{"encoder_arch": "ecapa_tdnn", "n_mels": 64, "loss": "sigmoid", "encoder_activation": "relu", "encoder_widths": [128], "text_encoder_width": 256, "text_encoder_bias": "all", "lr": 0.004, "momentum": 0.9, "lr_schedule": "cosine_restarts", "warmup_steps": 180}
Rows from block 6 of the audio encoder of a small contrastive audio-text model, named by matrix and row number. Each number is 128 + 24 x the weight over its row's rms, rounded and kept within 0 to 255. All counts start at 0. Numbers have three digits each.
After each channel's rows are labels from the 100 clips, of 14848, where the channel reaches its highest value: "responds to" is what is common among them. Only what is clearly more common there than usual is listed. The data: read English sentences (LibriTTS-R). In brackets: how many of the 100, against the usual share in percent.
# c30: last pointwise conv (encoder.blocks.6.c3.0.weight, 128x128x1), inputs 0-127

c30.61:077093109171100129116145103143163145085087098100143096114119103123115144109116119136215146133058108125131092121101126101142131100110100106163160146086182102127128114129110151135099180121126111121116126142120131150128180141156164139115128100128122128095125151135132128131091136117145124163124111111136128107123126151132143136130112090114160106139159109117135165139138117168122101119094
responds to: the word "not" (46 vs 9.1); the word "is" (43 vs 10); the word "his" (25 vs 9.9)

c30.74:111080128107115142150136136119123094174158117098116125139178165115098111165132131127103079129128112152146163141105111158148079091093127082093123103136141120140106118096149139128113128185093144141117139126119125117136101123128139115188141103109118137095120138144128130098086075122133121147200092145116117118120143116127156120143137130124110117107122172144170162139161132139140180141111
responds to: the word "you" (60 vs 14.4)

c30.72:126117163129154124127161143111111113078092120106207118148135143161098122127079123115095117111122107126123123143135147124117116118151121125084121138095150131155157133129130090090118168126123136114145114128140186130131146121101139131139157125105117139149144162133119129133149143171116109126144123128157155150140122129116126120166079163117140141112088193082138103082113191119086171104148
responds to: the word "you" (77 vs 14.4); voice: male (75 vs 47.7)

c30.121:063119118151120108138158135183155098118172172174128098106105112123136133156151150148144118148091164123113088125117139127108163114101137093127124127110100141131148100122112124130101130114138136152110146099172133112149152128090138093152169161118144143111141137140122165146156107089126102118149174156158103126094163125145120099100109123094107120115096097090086111131089116134141104091132
responds to: voice: female (99 vs 52.3)

c30.39:154118141173086141127130136145121111094136124119120120173111126127105131098138176101157106173134140163111140110154093092109126141092124129101127179127165183134127129175143125185079131139126114154093110094161129144141131157157127140075140123141109109171116133124128153081126112138108163128124143135110096101104118113106149129102130082107134086132098096168151134117108132151117122096118
responds to: the word "was" (49 vs 15.4); the word "his" (33 vs 9.9)

c30.29:116122081121113124075118132137149096092124153179104122120120082137115131119153113189133142075121123087140142147111138096114118131144142140116110096138150153153123111116148097122093126133121133112143138108136115141182122122132128117120164083137122160152179134111115191124137142080133145107140106135172104163125145100129124155124107144088124155117178085076123106115118122148087131122113
responds to: the word "was" (40 vs 15.4); the word "not" (36 vs 9.1)

c30.54:127194127141128207111132102143112127152123137131172159157148118102115121165135122116118154095100128108114143123112135144116100128152098097106128118134129104160102135085108157117107155110142108126106101107132129114134125119152104126119122134112093105094124163110102125081116145143107143146170113145176167139131143151106126101178118172150115108089115151190116078125135116091125143089122
responds to: the word "you" (69 vs 14.4)

c30.123:121091121135146099108086117140121118144144123092120105155128112118175127113172155130112166103129105113118172153138091110114153097092140144106142130129120123108094101123166135148091145143133099131153105070113083147120145162105133150138134091128121120142088117144109122090142121136102155126165147139110151138140097134154144149106170141167121122098098167121095163201106141159131141159098
responds to: the word "he" (53 vs 17.3)

c30.84:149138089165129125179124119127134111144120100127131160158138145135153127106111131113131189115120121139125148108112136132137181152126143123103208145123136141120108088076136149129111106201075099104117112146131171125106070140117141136154088132111100138096115116125101120084123103157123136159193116164150128144113113127122174108142145151103133139140115133118125141130131142124127136158124
responds to: the word "when" (29 vs 3.3)

c30.16:093192114117100191114147137103158115121137094125104099172159109109128118094135157104111104130161113125094132156149158114144125098117121117117130144109102113108130125107134090113146146127098137113121112101137149115182179169104159186158117138130109140084160104126121116112148123171121133099093151155124158132148089152134147112120115133133111155186125097147155123105100137158134111116137
responds to: the word "to" (72 vs 30.3)

c30.20:119101115155117152119116113174146125093123181073142157101129116106138163125119128175130084113148140157143198119136184149121165160105154143107111094147120136120177114160157133152108114129127132133142176108154161130151132118139199143102188117136113108173129130121133100118142107142154095142127142118142144113096138145130122129118131137154098142126139130142122121151092132117101116102162
responds to: the word "the" (92 vs 49.3)

c30.4:152131093135152130130141115139112123169093117130136153203157140166109162158092078114116142124151112101109097162150139093136133144088140110169129100101143118153153120086142146138109113126162140139133115113127154160138160102111153126114157095184094165141124106116108103096142131101118159121153128142137086132157126113100087116118142124094140126128145110102135132138063114134112149128175
responds to: the word "is" (27 vs 10)

c30.23:128112106114149099123114158157137140133154088129103124084154123125165147158092155121105134102089114105117177157119128137134108213147133169062123124138111127120116094119146117150116123099068094119102147081124115104097140114124114098148151112165137130105106128143120124108096104109122151115125160144123118129107117129168136136141098122116136104184140147151102135090151134133133126072115
responds to: the word "and" (84 vs 31.2)

c30.120:117127165155148130083135124121133119164125175129141129117108106092108126158136098144132144129127105146107154137190113138169145140163120109099075135118134161149127115108154117121101152115131127169180150151132085156119122093134187138087116146123110166127111128109112140132110140116157121128172136093140160139090140135120131116139085145115153165136068098088161148123130153120099091114146
responds to: the word "you" (88 vs 14.4)

c30.116:101086166131134114147153150137100074121074143090139132141187162141145150129145134166132080167147147142125090107138145114113095098153171115145108105137147107179125105133130145169128150109118118122113135145142107139124136115130135120122116138134093182104107142131112119108128176121149150152116125135167119145105131136125111101126101189121075161089123161078118140137129139133132149112095
responds to: the word "you" (85 vs 14.4)

c30.38:126127111115122099174156157153116101154169180142149124138090151128154138148101099134116131134146120173126091124123132128095149130143110128124151114123129153135133134126116154110098140098139100108137138137123090140116098103112107140158122152155107089149141155160131088118131096129145161088076116156122126109115173117113169123119070090099162106118070164182098119137137149167122097117138
responds to: the word "his" (80 vs 9.9)

c30.48:116120125183139129111129126129143125172134147105170118112128124139110140130121162123144170113145138157140174107141104140144135154189136083092102115152104132148157135142115116086129110165130165147132121136140148118090127134113128090150143101127121136097170106188133099143134118119132160127119137130124155136124106140083149119147079088142185132149170132118110210108140139143140109153099
responds to: the word "mrs" (30 vs 1.2); the word "is" (28 vs 10)

c30.93:122092121158124134166098132119143106154130123073141094104124121141160077129157136102096181088101108163104207138128117138085158133071126125114152149110118113107119123114133142134143126109131099123128124118140106110107114127145068131160117092135154140062153107130145117135107121104097154139112115090147142113100124102122149138118155136092116128113125170119117131111116169120160158123099
responds to: the word "was" (50 vs 15.4); the word "there" (40 vs 4.4)

c30.41:139134110113106093149155155120113166168147137115122152164130171097097123149147094110113113140116147129131140105170102118147087124136158106160060138147128121122150132129109133099146117152151100106130103123126120180133083109120136154066110149112077117127109106121104107120133105113115093112164141132086121130135126180172121116111144144081115109165126105161135157169141094136135123117166
responds to: the word "himself" (48 vs 1.3); the word "he" (42 vs 17.3)

c30.83:138148122110115137108108151134082131170101123073097121144142137133128141155117114127103078179108110149167134139118109164136096107133096130182080110131136096109101086171126118199111168152099143123147109131107117125127105123126130121167111121131117116119105129127128141083144073107133132104131140148147166101090125093149116092112121109128115071154164118109152099133148145127133122119146
responds to: the word "all" (25 vs 5.2)

c30.3:184142152131103124155108097130141108130102085187111120085127120189079080114142147130082174147113142122104112122075116094144137123128110151130162159128122128140142103157153128176100107112078127137182108128139098107130096114147091127115150136124146133144132151086096122165129102140150116122110160131152128129086138151098116107122151113104123114111135093129134140131106136119141112093136
responds to: the word "all" (25 vs 5.2)

c30.5:110101127177054133133105137101120120119114108123104107118092113086118144107137117134118137099078121112108120111147154103096110142130158153110139142125093117102117111099120123108115107109077132154137144137084130171122170142138115122095095064138102126074174161129159106100096105167131100132108132114138155128079140130119138138183113113100109148122116128123131144115102092110105144137119
responds to: the word "is" (31 vs 10); the word "his" (25 vs 9.9)

c30.127:128158101127101115131103144139153107100120099148116129169101147077112106101118089088129102116108097154130104128140126102122138074102083127123111138168104137191143129085138107165139063119153143119127121162146128094128119124093118112152134185110149122137116121157155155088139122124116131142146099103110137123152155163164138156103076106138100112128144126130107110145130155149144136093161
responds to: the word "the" (89 vs 49.3)

c30.53:180137137128123156093143100126136131075161109104131112087116157156120117115136124167092126108082144137109130126166151125143096160157121184090108129108189140106106128112149148140119137159140119132116100131085144110118134123117081118121124127121115141130123171113119109135103140112123163130121087161177114106108141139128126113109131111117148120137195092113142110086133104152089116189110
responds to: the word "my" (41 vs 6.2)

c30.65:120150134103129100142111176147175116107110117130104173109104111181161104143111157127144169149128116138126121131126121120142146159173093136146106117130085150133143110078130129085111117147112067112151126119094128135095125108115119108100131122117145125111153100140146097190146129097124110140144146144124126134114160092180145117136088086120188138129102107155115110172119145125182127126136
responds to: the word "his" (85 vs 9.9)

c30.117:162153169150130170099141117142128087094102136161175151150098130181130112094137140124093117162156149142128147146159087119143142135140174128124117157119103153100130150093154150086144123127086141191112103131111142185130138110153108096117096131107131138146141122159119116149087127110116108141113130121119127140127126168150156139112125149115119132185098094127153153141126121116119125064134
responds to: the word "to" (97 vs 30.3); the word "be" (63 vs 8.1)

c30.99:090130149150072119103084131077128128198151094128080121072111169148093154139117112148143132151124118111098124141122118111155152187108113150116124101143185156124153138110128097121158151128118130101159123142134102091160137104087138117162106115127135138114107136132118151160121133121130135139157101114124131128111163138103128125126121097145106124115184072102120157124129139170120115113140
responds to: the word "my" (38 vs 6.2)

c30.114:134150150136097110126152111152130156188113128112086106127100109113134115141138122113123120138127077230138152135138116114138116123141122098129109125095133128133102129104121125117138160125138166138102145174144154131126150110105129058101083101124093136106154128144122132114099118161143162137087120162108150137152129110185116113125115137137167120083171117153082143136111151138128109108111
responds to: the word "is" (35 vs 10); the word "mrs" (33 vs 1.2)

c30.2:112126137134138141147116127145114133133112125113136170097111138160149113139124127099186106140138100200100073131089145108164146146142134115187146113153102091139173115132109135101128119120147110128158076148114140147123140142089114135131128132185117115123152132159123140119119139124104154109080097181096099103116138106123128157101142145089157125107122101152128070109110136173109126148131
responds to: the word "his" (72 vs 9.9)

c30.107:173121122150148115157169112178156169133133084118132147111107104106149093190095115150125091141107137107176114129127136144101111134139106106125120148123168130107094126167106086112126113138138096096112147128136113142099129132138140093097125108108189156128120144131165145144083115126144139108170103164128117145149150110158184107133125151121114110138116164138137099105106082132111154141096
responds to: the word "he" (86 vs 17.3)

c30.36:116149108135124134138139127144146064089122144117135118192197098107119146197110108136133141123112129115149124146161118139151104115115148153106117120116137121105156163116148104133182125083133138125129110112099146114088130152108095088088123143119161134130125140129104131120117131115100177143117128107139126103097131114136125095130149147127126107123143149101112170093183126133136112194176
responds to: the word "not" (58 vs 9.1); the word "was" (35 vs 15.4); the word "is" (28 vs 10)

c30.24:118144164113089164112122079139090103130158134096117126196106127122170132139161147152154112131156130121152134131128119111114164149118122159126139165133081105131144140109154125107155138202182132136129099109105121111086100140138143136185128108140124122131150095119118104116194115136113098139151109128121131140117093130157155105150145145144153153117125117098113156134133119141141114194140
responds to: the word "there" (39 vs 4.4)

c30.77:102066138158109166093128110107165139171130139140152105121141129165103145138123154164114116127123101118128099101135103093102113094124112124102122142130126117119085103117140128105151136091110177128148116131150106148094127105145128119111116143135140184154125181109109141116113150122135126141100055128106090117103196117143170127117125118122084108119171113127125143118140115180114096146136
responds to: the word "not" (40 vs 9.1); the word "my" (25 vs 6.2)

c30.30:119119139123172142097145121098116123206161111145123123130167161111122150138102086120085120065087127126152119168164120133111128146150159158108121123104164127165151099154118129116130097131118118110122114133130149147125148148129132073175115151104109141125141113151165093136126104133121149150122113146098166130119123132096111119133099116085101140159106106080146117136095101094086109156155
responds to: the word "yes" (46 vs 0.9); the word "this" (27 vs 6.7)

c30.56:109126138129105099107128117128132095131128119105130122124160111173134088147113089122089121107099092194094118132123159117103143146160110110118115114117140153109135147138145100113122160102130152156126129124148158116122110138104110157139127105075110139135166130120148131112098118141126144094143109184145164135105093102097147129167098140094084139131117207160139116112099177120100177132157
responds to: the word "you" (70 vs 14.4)

c30.78:139139115152150130119160110126123104132127114135185158088133173134130130126118128112112112123148131116160106151100130136097102086136104094076100172129126134135098177136148158118159139134099141147122117135103178113087073090113126133101147135122162121142119147175103141158095146171105133119096115143108148138150157134164078126112144162083122119122100164096144150126109134175144111146143
responds to: the word "with" (70 vs 9)

c30.73:092156122131095119114116135122109119163097208167143100130144115150126101132139159099147141094117128137109092170150157137128136148140135129122121095145109175137126148120144136124098131143118173167109114128108116133154079101080101155133153137088100106111127147107104172098149125102136140080129138112113173181132146125089105085116091128147107150120127113135079108121129101138132106122108
responds to: the word "the" (97 vs 49.3)

c30.49:139138136107119116100109150111121117101139138115115204123116101113157134128172133170108152122161149151134149124132134155104135133122088111113108125141145162134106129154102141132128126125136132120089088140103093123102128102135170152070098125109113157095130200100095100086153136104134125165147086160161143139111146159087122096157113156137147132109096150127108130115135143105129184125096
responds to: voice: male (74 vs 47.7); the word "you" (69 vs 14.4)

c30.63:137161150152119109178161133091125100117159149086134102113094129094099108181105127126105160167095130143139134103146148118139151121121178114150138098152088154151129162118118101127170104139100155147105148116121129094136092072113066109094150116165111130150133131173151139132136131156141117133105135152104145144117113125111119150139092113135143117140116133173123141125186129134120104080122
responds to: the word "his" (78 vs 9.9)

c30.111:122143160151099124094128147139138159140140110109091113143126116071096122140139150099134104172139130130125207122139124098132074140066154105152148112099172130157174129149174126137115129132156168132122099105144126136122141097081131151123147120138091175168118112135128142121128146099093138125129080154111106093137135155153123146110150158139120139135122128158141096102126122101093126106145
responds to: the word "there" (26 vs 4.4)

c30.110:126105120091142134128140118211144115123157101111087144133119132173137105115099133128089113143132213170137129134138170118101155138073133122075117107141140167139125133120116099121120146114108125156131142156125100095106109122134124167135157128142139110165166160110113173097143120145080134131125129128120101128128115124084155142130172109115143127094135117145097142145089118113140128103158
responds to: voice: female (80 vs 52.3); the word "was" (51 vs 15.4); the word "her" (40 vs 7.9); the word "he" (39 vs 17.3)

c30.17:131108110123128158118127141101132120144119152126132136165114113120139125128111125114086173137145131098099190095099102125131141133163141179121088124132110112107168121136108123066147140136090146185181110112122137123114130090113121114109156133085154130109159115139158100137138139142110196116181162091120170135131124124083095141133137106144111135139123138172160149153089132113143143128148
responds to: the word "his" (25 vs 9.9)

c30.103:120161132116122127117132099093137119169120135115114160110146124134124150165146094121122108105108131131173146173120140215143078150117127076130103147130143146097120157109131111145112089159135106165148099151148138155136085161119124106140168164134130140141134138161107107102114127138085118125121126127082128159117116148116143089173132132149106140111099131133163179112147118173122120150174
responds to: the word "himself" (32 vs 1.3)

c30.62:116098180159135139134137140100169166161139113137099095104119117147128149121143124116127142128200094154139140142089112108133107165161130124131132115113094137129146145127112133120123143136106135128114168160120192122147147102099163088097133179137140114161131111146136147163131159076146105134142113150158137098135128120109147102129077085149137099122174145100081136138159094100132132123112
responds to: the word "his" (37 vs 9.9); the word "is" (27 vs 10)

c30.8:162166163132142151141097125118076161148126118102117145170155131136094097120124104185111111198131118091112133133141133103122112082112176129161144111113086145145149131148111160154127124117105077130134095116133149142097144116124096104132174135091142147145149188128103136161103139101108136155119140119156147156113098125133121100123144105127086100120104153102128113128117112130105098157151
responds to: the word "the" (87 vs 49.3)

c30.31:109206144143151155132088120135124117159120109096124086159134116097124124123155135087130136107150163130148115153108100112139126135104101125103127131115122112152115130121105118099123162116124142116133118163120142174144171108116131142123144116106080142165086092154135157100095128196121169107102105129139105119155114188155179140112129147133129136135094095147106087093116115121144166122139
responds to: the word "to" (78 vs 30.3); the word "be" (26 vs 8.1)

c30.42:143095137104081176147140145118131169075126103111154121128162160100081165111079108093124124172163165116129147124117104183114113135137108120117161146094146120130102168145141132127132111147156135090142109158119118133149110147119126115128126132172127160127148135123153162132135092153143172127099097120140133098083110100093080121103146139146155108106122099120100082118116143110097113118118
responds to: the word "was" (94 vs 15.4); voice: male (73 vs 47.7)

c30.35:149141154131109125097151119138136145131075143112090156110149136142098128165124115204114096121112122112152131127123168125089110103150154160086123109114144099099132150114125115137107141121154111137157124123123134136142100112123114109141148103122180122129125147169137089151132171169136117144068115159166140115113139133092134158121160149122119119196128123180097160112148128185149143124137
responds to: the word "for" (27 vs 9.4)

c30.88:160124108124132073100094151110226114136054142069107177098111069156106139140124083134150123189122110096121132100102120112137110168134110135131137167113114137129123128139148125156150102144192150113114157166120146108147126122112143106140145117138126133116132136114111153109136146117107129132113111135117090140144139121116159141150143127154105125114126110131124137161119143115139132119110
responds to: voice: male (80 vs 47.7)

c30.106:128178126128140131168139106153141135161131133126105128184057112119141104138131088122160181151127101131162168124109186131111100118130187101136127110139122088129123137087101120157125120088112099144149119107130140112115097104141144162161125112141155160137159152138140143164138139085113125106087139136096111116136125138128112122108084140103181126173134138142133136155126088144122150108128
responds to: the word "his" (63 vs 9.9)

c30.104:149165187146115152157112055119103135177152103100126127122156114166122103106113099137118112134116122071102125137105118094158118114113118106100116151106099114120064115100138138101136129102112150075140114118166166140086098103088142138104119115108129139130092149125120149157134147091095107127138150141150137117142135130088159156112114132119109081098170147137139114136137128137094118133137
responds to: voice: male (74 vs 47.7); the word "you" (38 vs 14.4)

c30.1:138118121130192130125135048118219111120099148155122111112128157124121129150062126135095117137102168146143164123104138148096139139133135117123127154126097175127113135104167168137106162165165129139096136104129162120124134098106122134127162119110127130148119105130136098130182104158114110123121136101113113145118143124126105118146118133086108100101101108130128116124148130105176128163113
responds to: voice: male (82 vs 47.7); the word "there" (33 vs 4.4)

c30.47:152147148114165130105148150217128097124129127135100142128130134121139145131113104161102133196132142102137134108138179144130118113091108122107104106144120129129130106057121122094110099130127152121149180103127150101176138114111108124152170105135133110135102138131143151120125139158111132143123136101140128179158145191174129137141135110165156133111108141170100145123154137130129122081134
responds to: the word "to" (63 vs 30.3)