python train.py --n_mels=64 --input="log_mel" --spec_augment=false --tokenizer="word" --encoder_norm="batchnorm" --encoder_activation="relu" --encoder_depths=[12] --encoder_widths=[128] --text_encoder_width=256 --text_encoder_activation="silu" --residual_init="none" --adamw_weight_decay_other_params=0.05
Rows from block 5 of the audio encoder of a small contrastive audio-text model, named by matrix and row number. Each number is 128 + 32 x the weight over its row's rms, rounded and kept within 0 to 255. All counts start at 0. Numbers have three digits each.
After each channel's rows are labels from the 100 clips, of 14848, where the channel reaches its highest value: "strongest on" is what is common among them. Only what is clearly more common there than usual is listed. The data: read English sentences (LibriTTS-R). In brackets: how many of the 100.
# c30: last pointwise conv (encoder.blocks.5.c3.0.weight, 128x128x1), inputs 0-127

c30.80:153182187135102115125157091177189141147184096091102113124153148127100100079157114149150086114122159123155091061103097065160101117113135073131119133124128162104145107123141154112123082159140186152141146120163195106091159155144104126133051136122128025150168120148054153149126120139114102171030125110160085125130124111148119126100171135124120190117104159120131092125104106114201140135107
strongest on: the word "i" (62); the word "my" (39); text has "myself" (27)

c30.88:104061099158203102123148099108099087149111150124056169052134093119121092161083134109082117119136162131166157113112082125133105129166107119161115161181100122139138108163056128069127115097159095078117126114085134144092106193156095197056154137155165084093106118146074119108140120115098137123176159108132060162144097100120106096142100118163169143078135151114143139133096070150094111162114
strongest on: the word "said" (62)

c30.125:149139144090182128116137105094125125099110107105151159098173101120106091145160085052120146163137122163119145161100134107129125094128147133124161093131140117144121140122187154126110154083161133112101124126115099166155128175118147077119148120142066098084161120110095171122158159124133155160168150092149181127099130108127121182101107242132099236121134128130111106201205122087091174129041
strongest on: the word "was" (49); the word "it" (36); the word "there" (28); the word "this" (26)

c30.96:157102078073117099157076110146171105118116206116134119158131143128171130107098116147124118125137121144121107138068108113162129164160120123129101118177126158143161128142139133130146152131101105151188113089109088162165155111122136111139086150107036106159124212172122144106140181117123096189129116185154170132143118101128121184105129159141098205218104176139221121109183170148110126122084
strongest on: the word "it" (60); the word "was" (58)

c30.93:166144098127095088145066138096112131123095118224111156112130125140108188087148122108110146117126158098119165118126153119151153122145179114149122155137132217175083111136093121110142135115125170169108107144084145088140144195166117099083092120146091099122187183140111134127180123144142083130099078073180114079133146117129127131145118183169124195122151053126088137079178100164082159144073
strongest on: the word "i" (91)

c30.77:154134116156099085118138075082193065142137101090154153107174150151125107132188134095176123162155133136157100159092119082092084069099099094148097118085154076034097164167153112122148131181137143113143109123068157109124113114101093146123134104072153156189128158076109177084163131076166118125152107122135164162138108157097115106129105048133133152092146163122124117122160189083156120120099
strongest on: the word "his" (52)

c30.91:174139144116045113156144182090123168195093126161250072138117098174119127146109138100135152176121121108158131145095125111110122128089212150146110154115115148119160143038168155120137133073133115140107105150068103126106173074122110144183114174204098164085096123145139171142129118088113104153113126134101182121127121159132169118150110168131099138128107122112153154133169173127102124118091
strongest on: the word "not" (25)

c30.64:160129119108129189153197094095142144087105153180147121135113137122182160119126103136146093150163091113124179165125144182165150146167107087176149068132140149141120111162164166146118122151099157109130097150117097114130114086124151119055143250137103134099150128106142163093110183123164101165136095188149146101129064120133157114142128088129099104224134103112177138147158099155111126131209
strongest on: the word "he" (81); the word "was" (50)

c30.123:076157127140094119087167144126114067131151067183121138097124150158145098095120116070102162141102117118122206117128156112191087102123146163149144098088122094114122087143158192116181082123126082160131147168187164085139120078222094121102183114102100164145144110135151130127077160125100162175197183131059142119123111130117135149129155165184111094115128100137142096121162144119124134156180
strongest on: the word "said" (95); the word "he" (44)

c30.20:120084189115161135100141129060147204105104107102172107142118140110147166132114166160131113088120084132127200125101140108118074137178145197115108111139118127137170112134112129209125165120119149096095117157160201138131059142113082131129081206138080194184121147175093112131109150163135096117097128203134117104101110170125140129170165148116108136155125111157121135099204123131128136188147
strongest on: the word "i" (73)

c30.113:127056099136175086185118102166100111168123126179095157104117092140133117131145115097093091154107123124138114119135151121114174134229153135125141086085129140152068177185114162131168134154130123168150135103142171097112162068129179107132144136141139143172151131121091146106127163097125166112082115167127065116107090070166136065145098150049163122145116175103110081069084171126085169146160
strongest on: the word "will" (37); the word "be" (28)

c30.41:143125157111107190154156146104155048166153118087140106153160087103137087112170111156086097146110112153081172208121100137116131160145131172139106145190141134102147189110101116161132171099150146097068145146137108103131104094114082097141119180107144182123182096139145181178129161129199128146188123143104101141147073080118132100120110086127133127080170091057182085158164140122119141170137
strongest on: the word "he" (100)

c30.16:143161141168118118175161071153158165071104142116109116143098081121102110132223120077102174096138105121091055117118096124146167090131149135115090156178109084111151130132140084148164151132121095185197162135096108119120123128124126132134105111151075140142109193106093126087132108156175128134109111142149211122107098131048109107160082110126134139147134135205145212171103163120104131167092
strongest on: the word "the" (79)

c30.117:121137133096166110153115091184123085097085104063114162102098163099086068131163143100105144130081164110105107155161144136103195122147109158101118170142106111168126097125103106167134188080088160091149134133201176088115131163188110192138212114175117111159099143140129182132119137097185140149211143127101118129122146106096164071132093140157148116166124145113111142175089171123136078127153
strongest on: the word "so" (26)

c30.68:135115135153101136131072116137174129150126116122126121170132130133120144158084143144129107093113121106098058135188157123120202123075144165119121139144176175129162161128119101113142154127119143145130098107135097208189174088119118066156105116132083127087113097090136153131156176122139156149121162137202197093114157113099178186136107109079096186149116160037135125100093062168064119095107
strongest on: the word "his" (40); the word "she" (34)

c30.37:097099168182106172117104130168089154137100146168137090150154132125140139115117099173117107123100152165123046127148051114169152092177122117132179120106147148115112131159091079132165090115109129145130146168198102170145081147186105159130145060128132109145064138112127184115129147125110104101160194066145146081104134104181129168134132109181106236082114101132143109133116154106122180133155
strongest on: the word "said" (73)

c30.5:101143139103074086195136131185160111047096133135096178117120047179130120153068086139066110158162086118156162187152123114083144167158159096132147140102119107137111176079130105097135167140090089138144084168124168160137146082099127125123116120120178146115111155121130109102118078106065130150152139113194064099109108110149147106115144175119101069109075069100136081146127116171129128117102
strongest on: the word "not" (25)

c30.74:088116156170110115084178134114154126161181125153124099098133140122064109109146108059115132122118117120125204100132095154121171139121122156080080114055202127132100128126099115139088085163160134110144118153161163164121143109097149114110219174124122154108129121159164147108161081089117143154074108124127200102114080129145131203167132237174116120134140081136098094111161156117114141150144
strongest on: the word "but" (35)

c30.12:105162110090135078117131110150180173225098102103172089125134121167156154139120169098147140098146159158098174099091164093118159140076097200136137120130095139144105194109117182064105177086156162096095092137116116138122136094042126157113128133126138122097101175147084151070103167105131150111097135146149083094164087173164109169129159142085151134101135179113113103067115114156166153151124
strongest on: the word "the" (94)

c30.48:135132151139113188133164092097212149137112136120144204152131168155166139083151096038204171127130147125184148146149125089151130136146134095101188135131164079144089091131110085081157105042159140104120109111109137170153115069133104118124129121151181081109150123107174181096161110129149158187147093117188152161094096096103129156137126171129072167151150105142105164115144131128132119106096
strongest on: the word "is" (37); the word "mrs" (25)

c30.3:129109108189133119146102132127192132192110085129157073123138127105173087126240182119104112169114118155146119183132099200083159132171116122090135117121130080098144166127097081116121115094176129115133143150175110151184137161103106100096136223145069114094159139125198101199139164155154123091150124188150133140156122106118147170134111098132136162137125141082166128131135148109135114137181
strongest on: the word "all" (25)

c30.62:249097121104142133108101126141119144121134155083126132124109118074137106083123093148092142147094128090092143140198100120142115097100192173158118102112105091150136156157162104111135155126139210133124086127153149144069138180133163100090107140090101174106128124128107126122073128126061155144159172081123132086188144101135099139193150105125108085123228152141105124101096126149143074111179
strongest on: the word "the" (81)

c30.110:174135133098177108109122147119103142104098120111171172093170151139124160125117130109139125123178151111111099117102154136145157154146099204115141104108147127135139120132174166167144153141166074106114095118162080194126148195166090128159097091140150110128213124139150075111210128113111148130138148147200097110099220164141110098118152138245127129108080153119097131146157155145124195144115
strongest on: the word "i" (92)

c30.39:122100072131114151147148118142096150115091086157134151094101158158085102122098084159136127085119115081136081095120099190106128125171176186133107120144170113165128130132112136166134170117136188173127132142109116187137120147134091084093179134156063116175115126086100170153161070123084117090168135112089134128097193153152106118117168255126085143110151102149161138177189134156173133139129
strongest on: the word "this" (29)

c30.70:156130173102130057140185172079168156164136190135170073160185155074130162162095137112160120065105216144109183169144118102095126132111169093095106096145149090132077091138087130119162115111155138109075134190137119175157107103133093100079155120102156158110128116086084109068092166138094131145122143123138192131134081150150167163129150138112129138113078145136075149120108138097165107117095
strongest on: the word "the" (79)

c30.18:120136034085140180110067146122090134222095111170161159079114138135172110094135065103141135144090125163159106122117188126147099132125129131164103043136102101123109144194169170133117114154131110137112123147141077149154139096250117115102142160083129178130137161110133116095179094164113163103116101102163144145097110080123169126128097102138095147117138097105132088112126127107082145106097
strongest on: the word "said" (55); the word "i" (45)

c30.9:143111156143152140116082149102105113147187153169130159126151121113230123116124169118177158103117136122170097074120142116152160170113092124098158093157116091146122098124148133144123167141140150119130120104163081189185086137109190158171132118099095116103061127103188082137151099106115139134123097055090144138158226103133051143129106202170180174137114126115121111142154116071140153114134
strongest on: the word "the" (88)

c30.84:147114153163126175119163142123154078106118131194123116170154124126086138131194143121131143153131109099121186150169086127126171138088133061106098129071158155118122180129125086099123165082163116124144148131109091145126133088105111139063146059118130101027099116144213164121137143114171103137134135197191124088167112131119150111162116124203118073125104105122068117103131107162077149112168
strongest on: the word "all" (29)

c30.107:103082102165084097107107104146123155125164119112146144150033223166168110124129115097136090110132103141111111175096119107126155188118134078173139124096158127121177128166120146145149079177126104112166141135144140092117105087155128142071125093075143118128137078092070149126109168101097143081082125106072101120093120119163093119134141103084126145042083047141171095181104143159122122130171
strongest on: the word "said" (97); the word "he" (47); the word "she" (33)

c30.23:098171111146201086114111170100112098089153045135129097124114145134162155100103080038045146048200150111100105149149134111181133110100131112120119118158116119168119072154181139097104085109195156084099085133086099101109116150111099110087155112088122091113105158158074161113109121118145128125067157109122094124118147135147153109090170123108115143129053157143128128119151126082145109094108
strongest on: voice: female (79)

c30.79:110118112124080164133114130086130113130129141142053100159172141142141110174057105139211158153184148110191103106169178065111111173194129146128102105101178096121112185077150131102110103157126101152122113163120121165123118143116137162170119083106100078060100152121100102132093178084110134192116163101104123132077109127084116187165145142093120107114184124129185087128114082152126097125101
strongest on: the word "not" (27)

c30.87:137103102118093116093125113125158146161120101111151133132149154143099149081171160097122189129199195119110121102142159114157128081114133159107082117167105147142140130171116117095144163078137113147126074157133140150172141178077159118175082109109146090087192152150058127100152090166178148168109172133160143095071125208163113094129148126065098068099180189160131105152076141135103101105154
strongest on: the word "i" (53); the word "my" (43)

c30.49:162130144160129095142165101189098148144157146143124117110121139128154138081154102239112126100167177162133171092136157088133097144121117120120135145118099112182145107155122189157069089085136156164133088120094129168127155182056120167128127152057113094137133123128091110193159148193118101170110091130136133125135124147153112059103119050187145110118123120160130116058109130185154152088155
strongest on: the word "you" (43)

c30.100:154127125180105171036135115176103107162166146176076150091146107128195092111115162159090165128096128123087081187120122141140132145146106104142132110130131197125173099143134099114113075120190105090145110106112138133090148062145115143108144078095099108149143166112145111162073123131128125224125165142109183123098105106085131105078074176144110122171098107128133121126142124120095138148031
strongest on: the word "you" (59)

c30.67:125062124104153127202124111177099143165161108197117131078128171138091126130142140151148097130115110152159150116146182086130166133110129085145108117070140055146150095128151142127171152201143125141156117117099171110144134147074134127173080131110097152096089185224107127136084115180170189170163119174086106088119141137107121074110069131193097128127100147105095089135132120156135093142144
strongest on: the word "to" (89); the word "be" (29)

c30.6:174157132152071104106124124109133095123185130151095076145159184150114080144137184160070087084139119129058147172102089110129123161083148131127157171103155139113115093204129128031127117167150089113136104151121173099133132148186190143088108152086145088128144157147148141126084063171157142122090089109119111088087125120121111101122156133148118158160106142142115132036130085083168160122114
strongest on: the word "i" (71); the word "my" (25)

c30.118:095130132133147171097148119130173152114150114131152155117123141125208089150098078145175212110110152108166124189176105145141125092144163112156144168139112139189156153101101084085124211085125114149111123073106112076128091145123070148147104117134202101109132136097107150102107123167130174109134103124124115145104168141100139119200129112120077069041103115143076159186097168122162130098109
strongest on: the word "his" (48)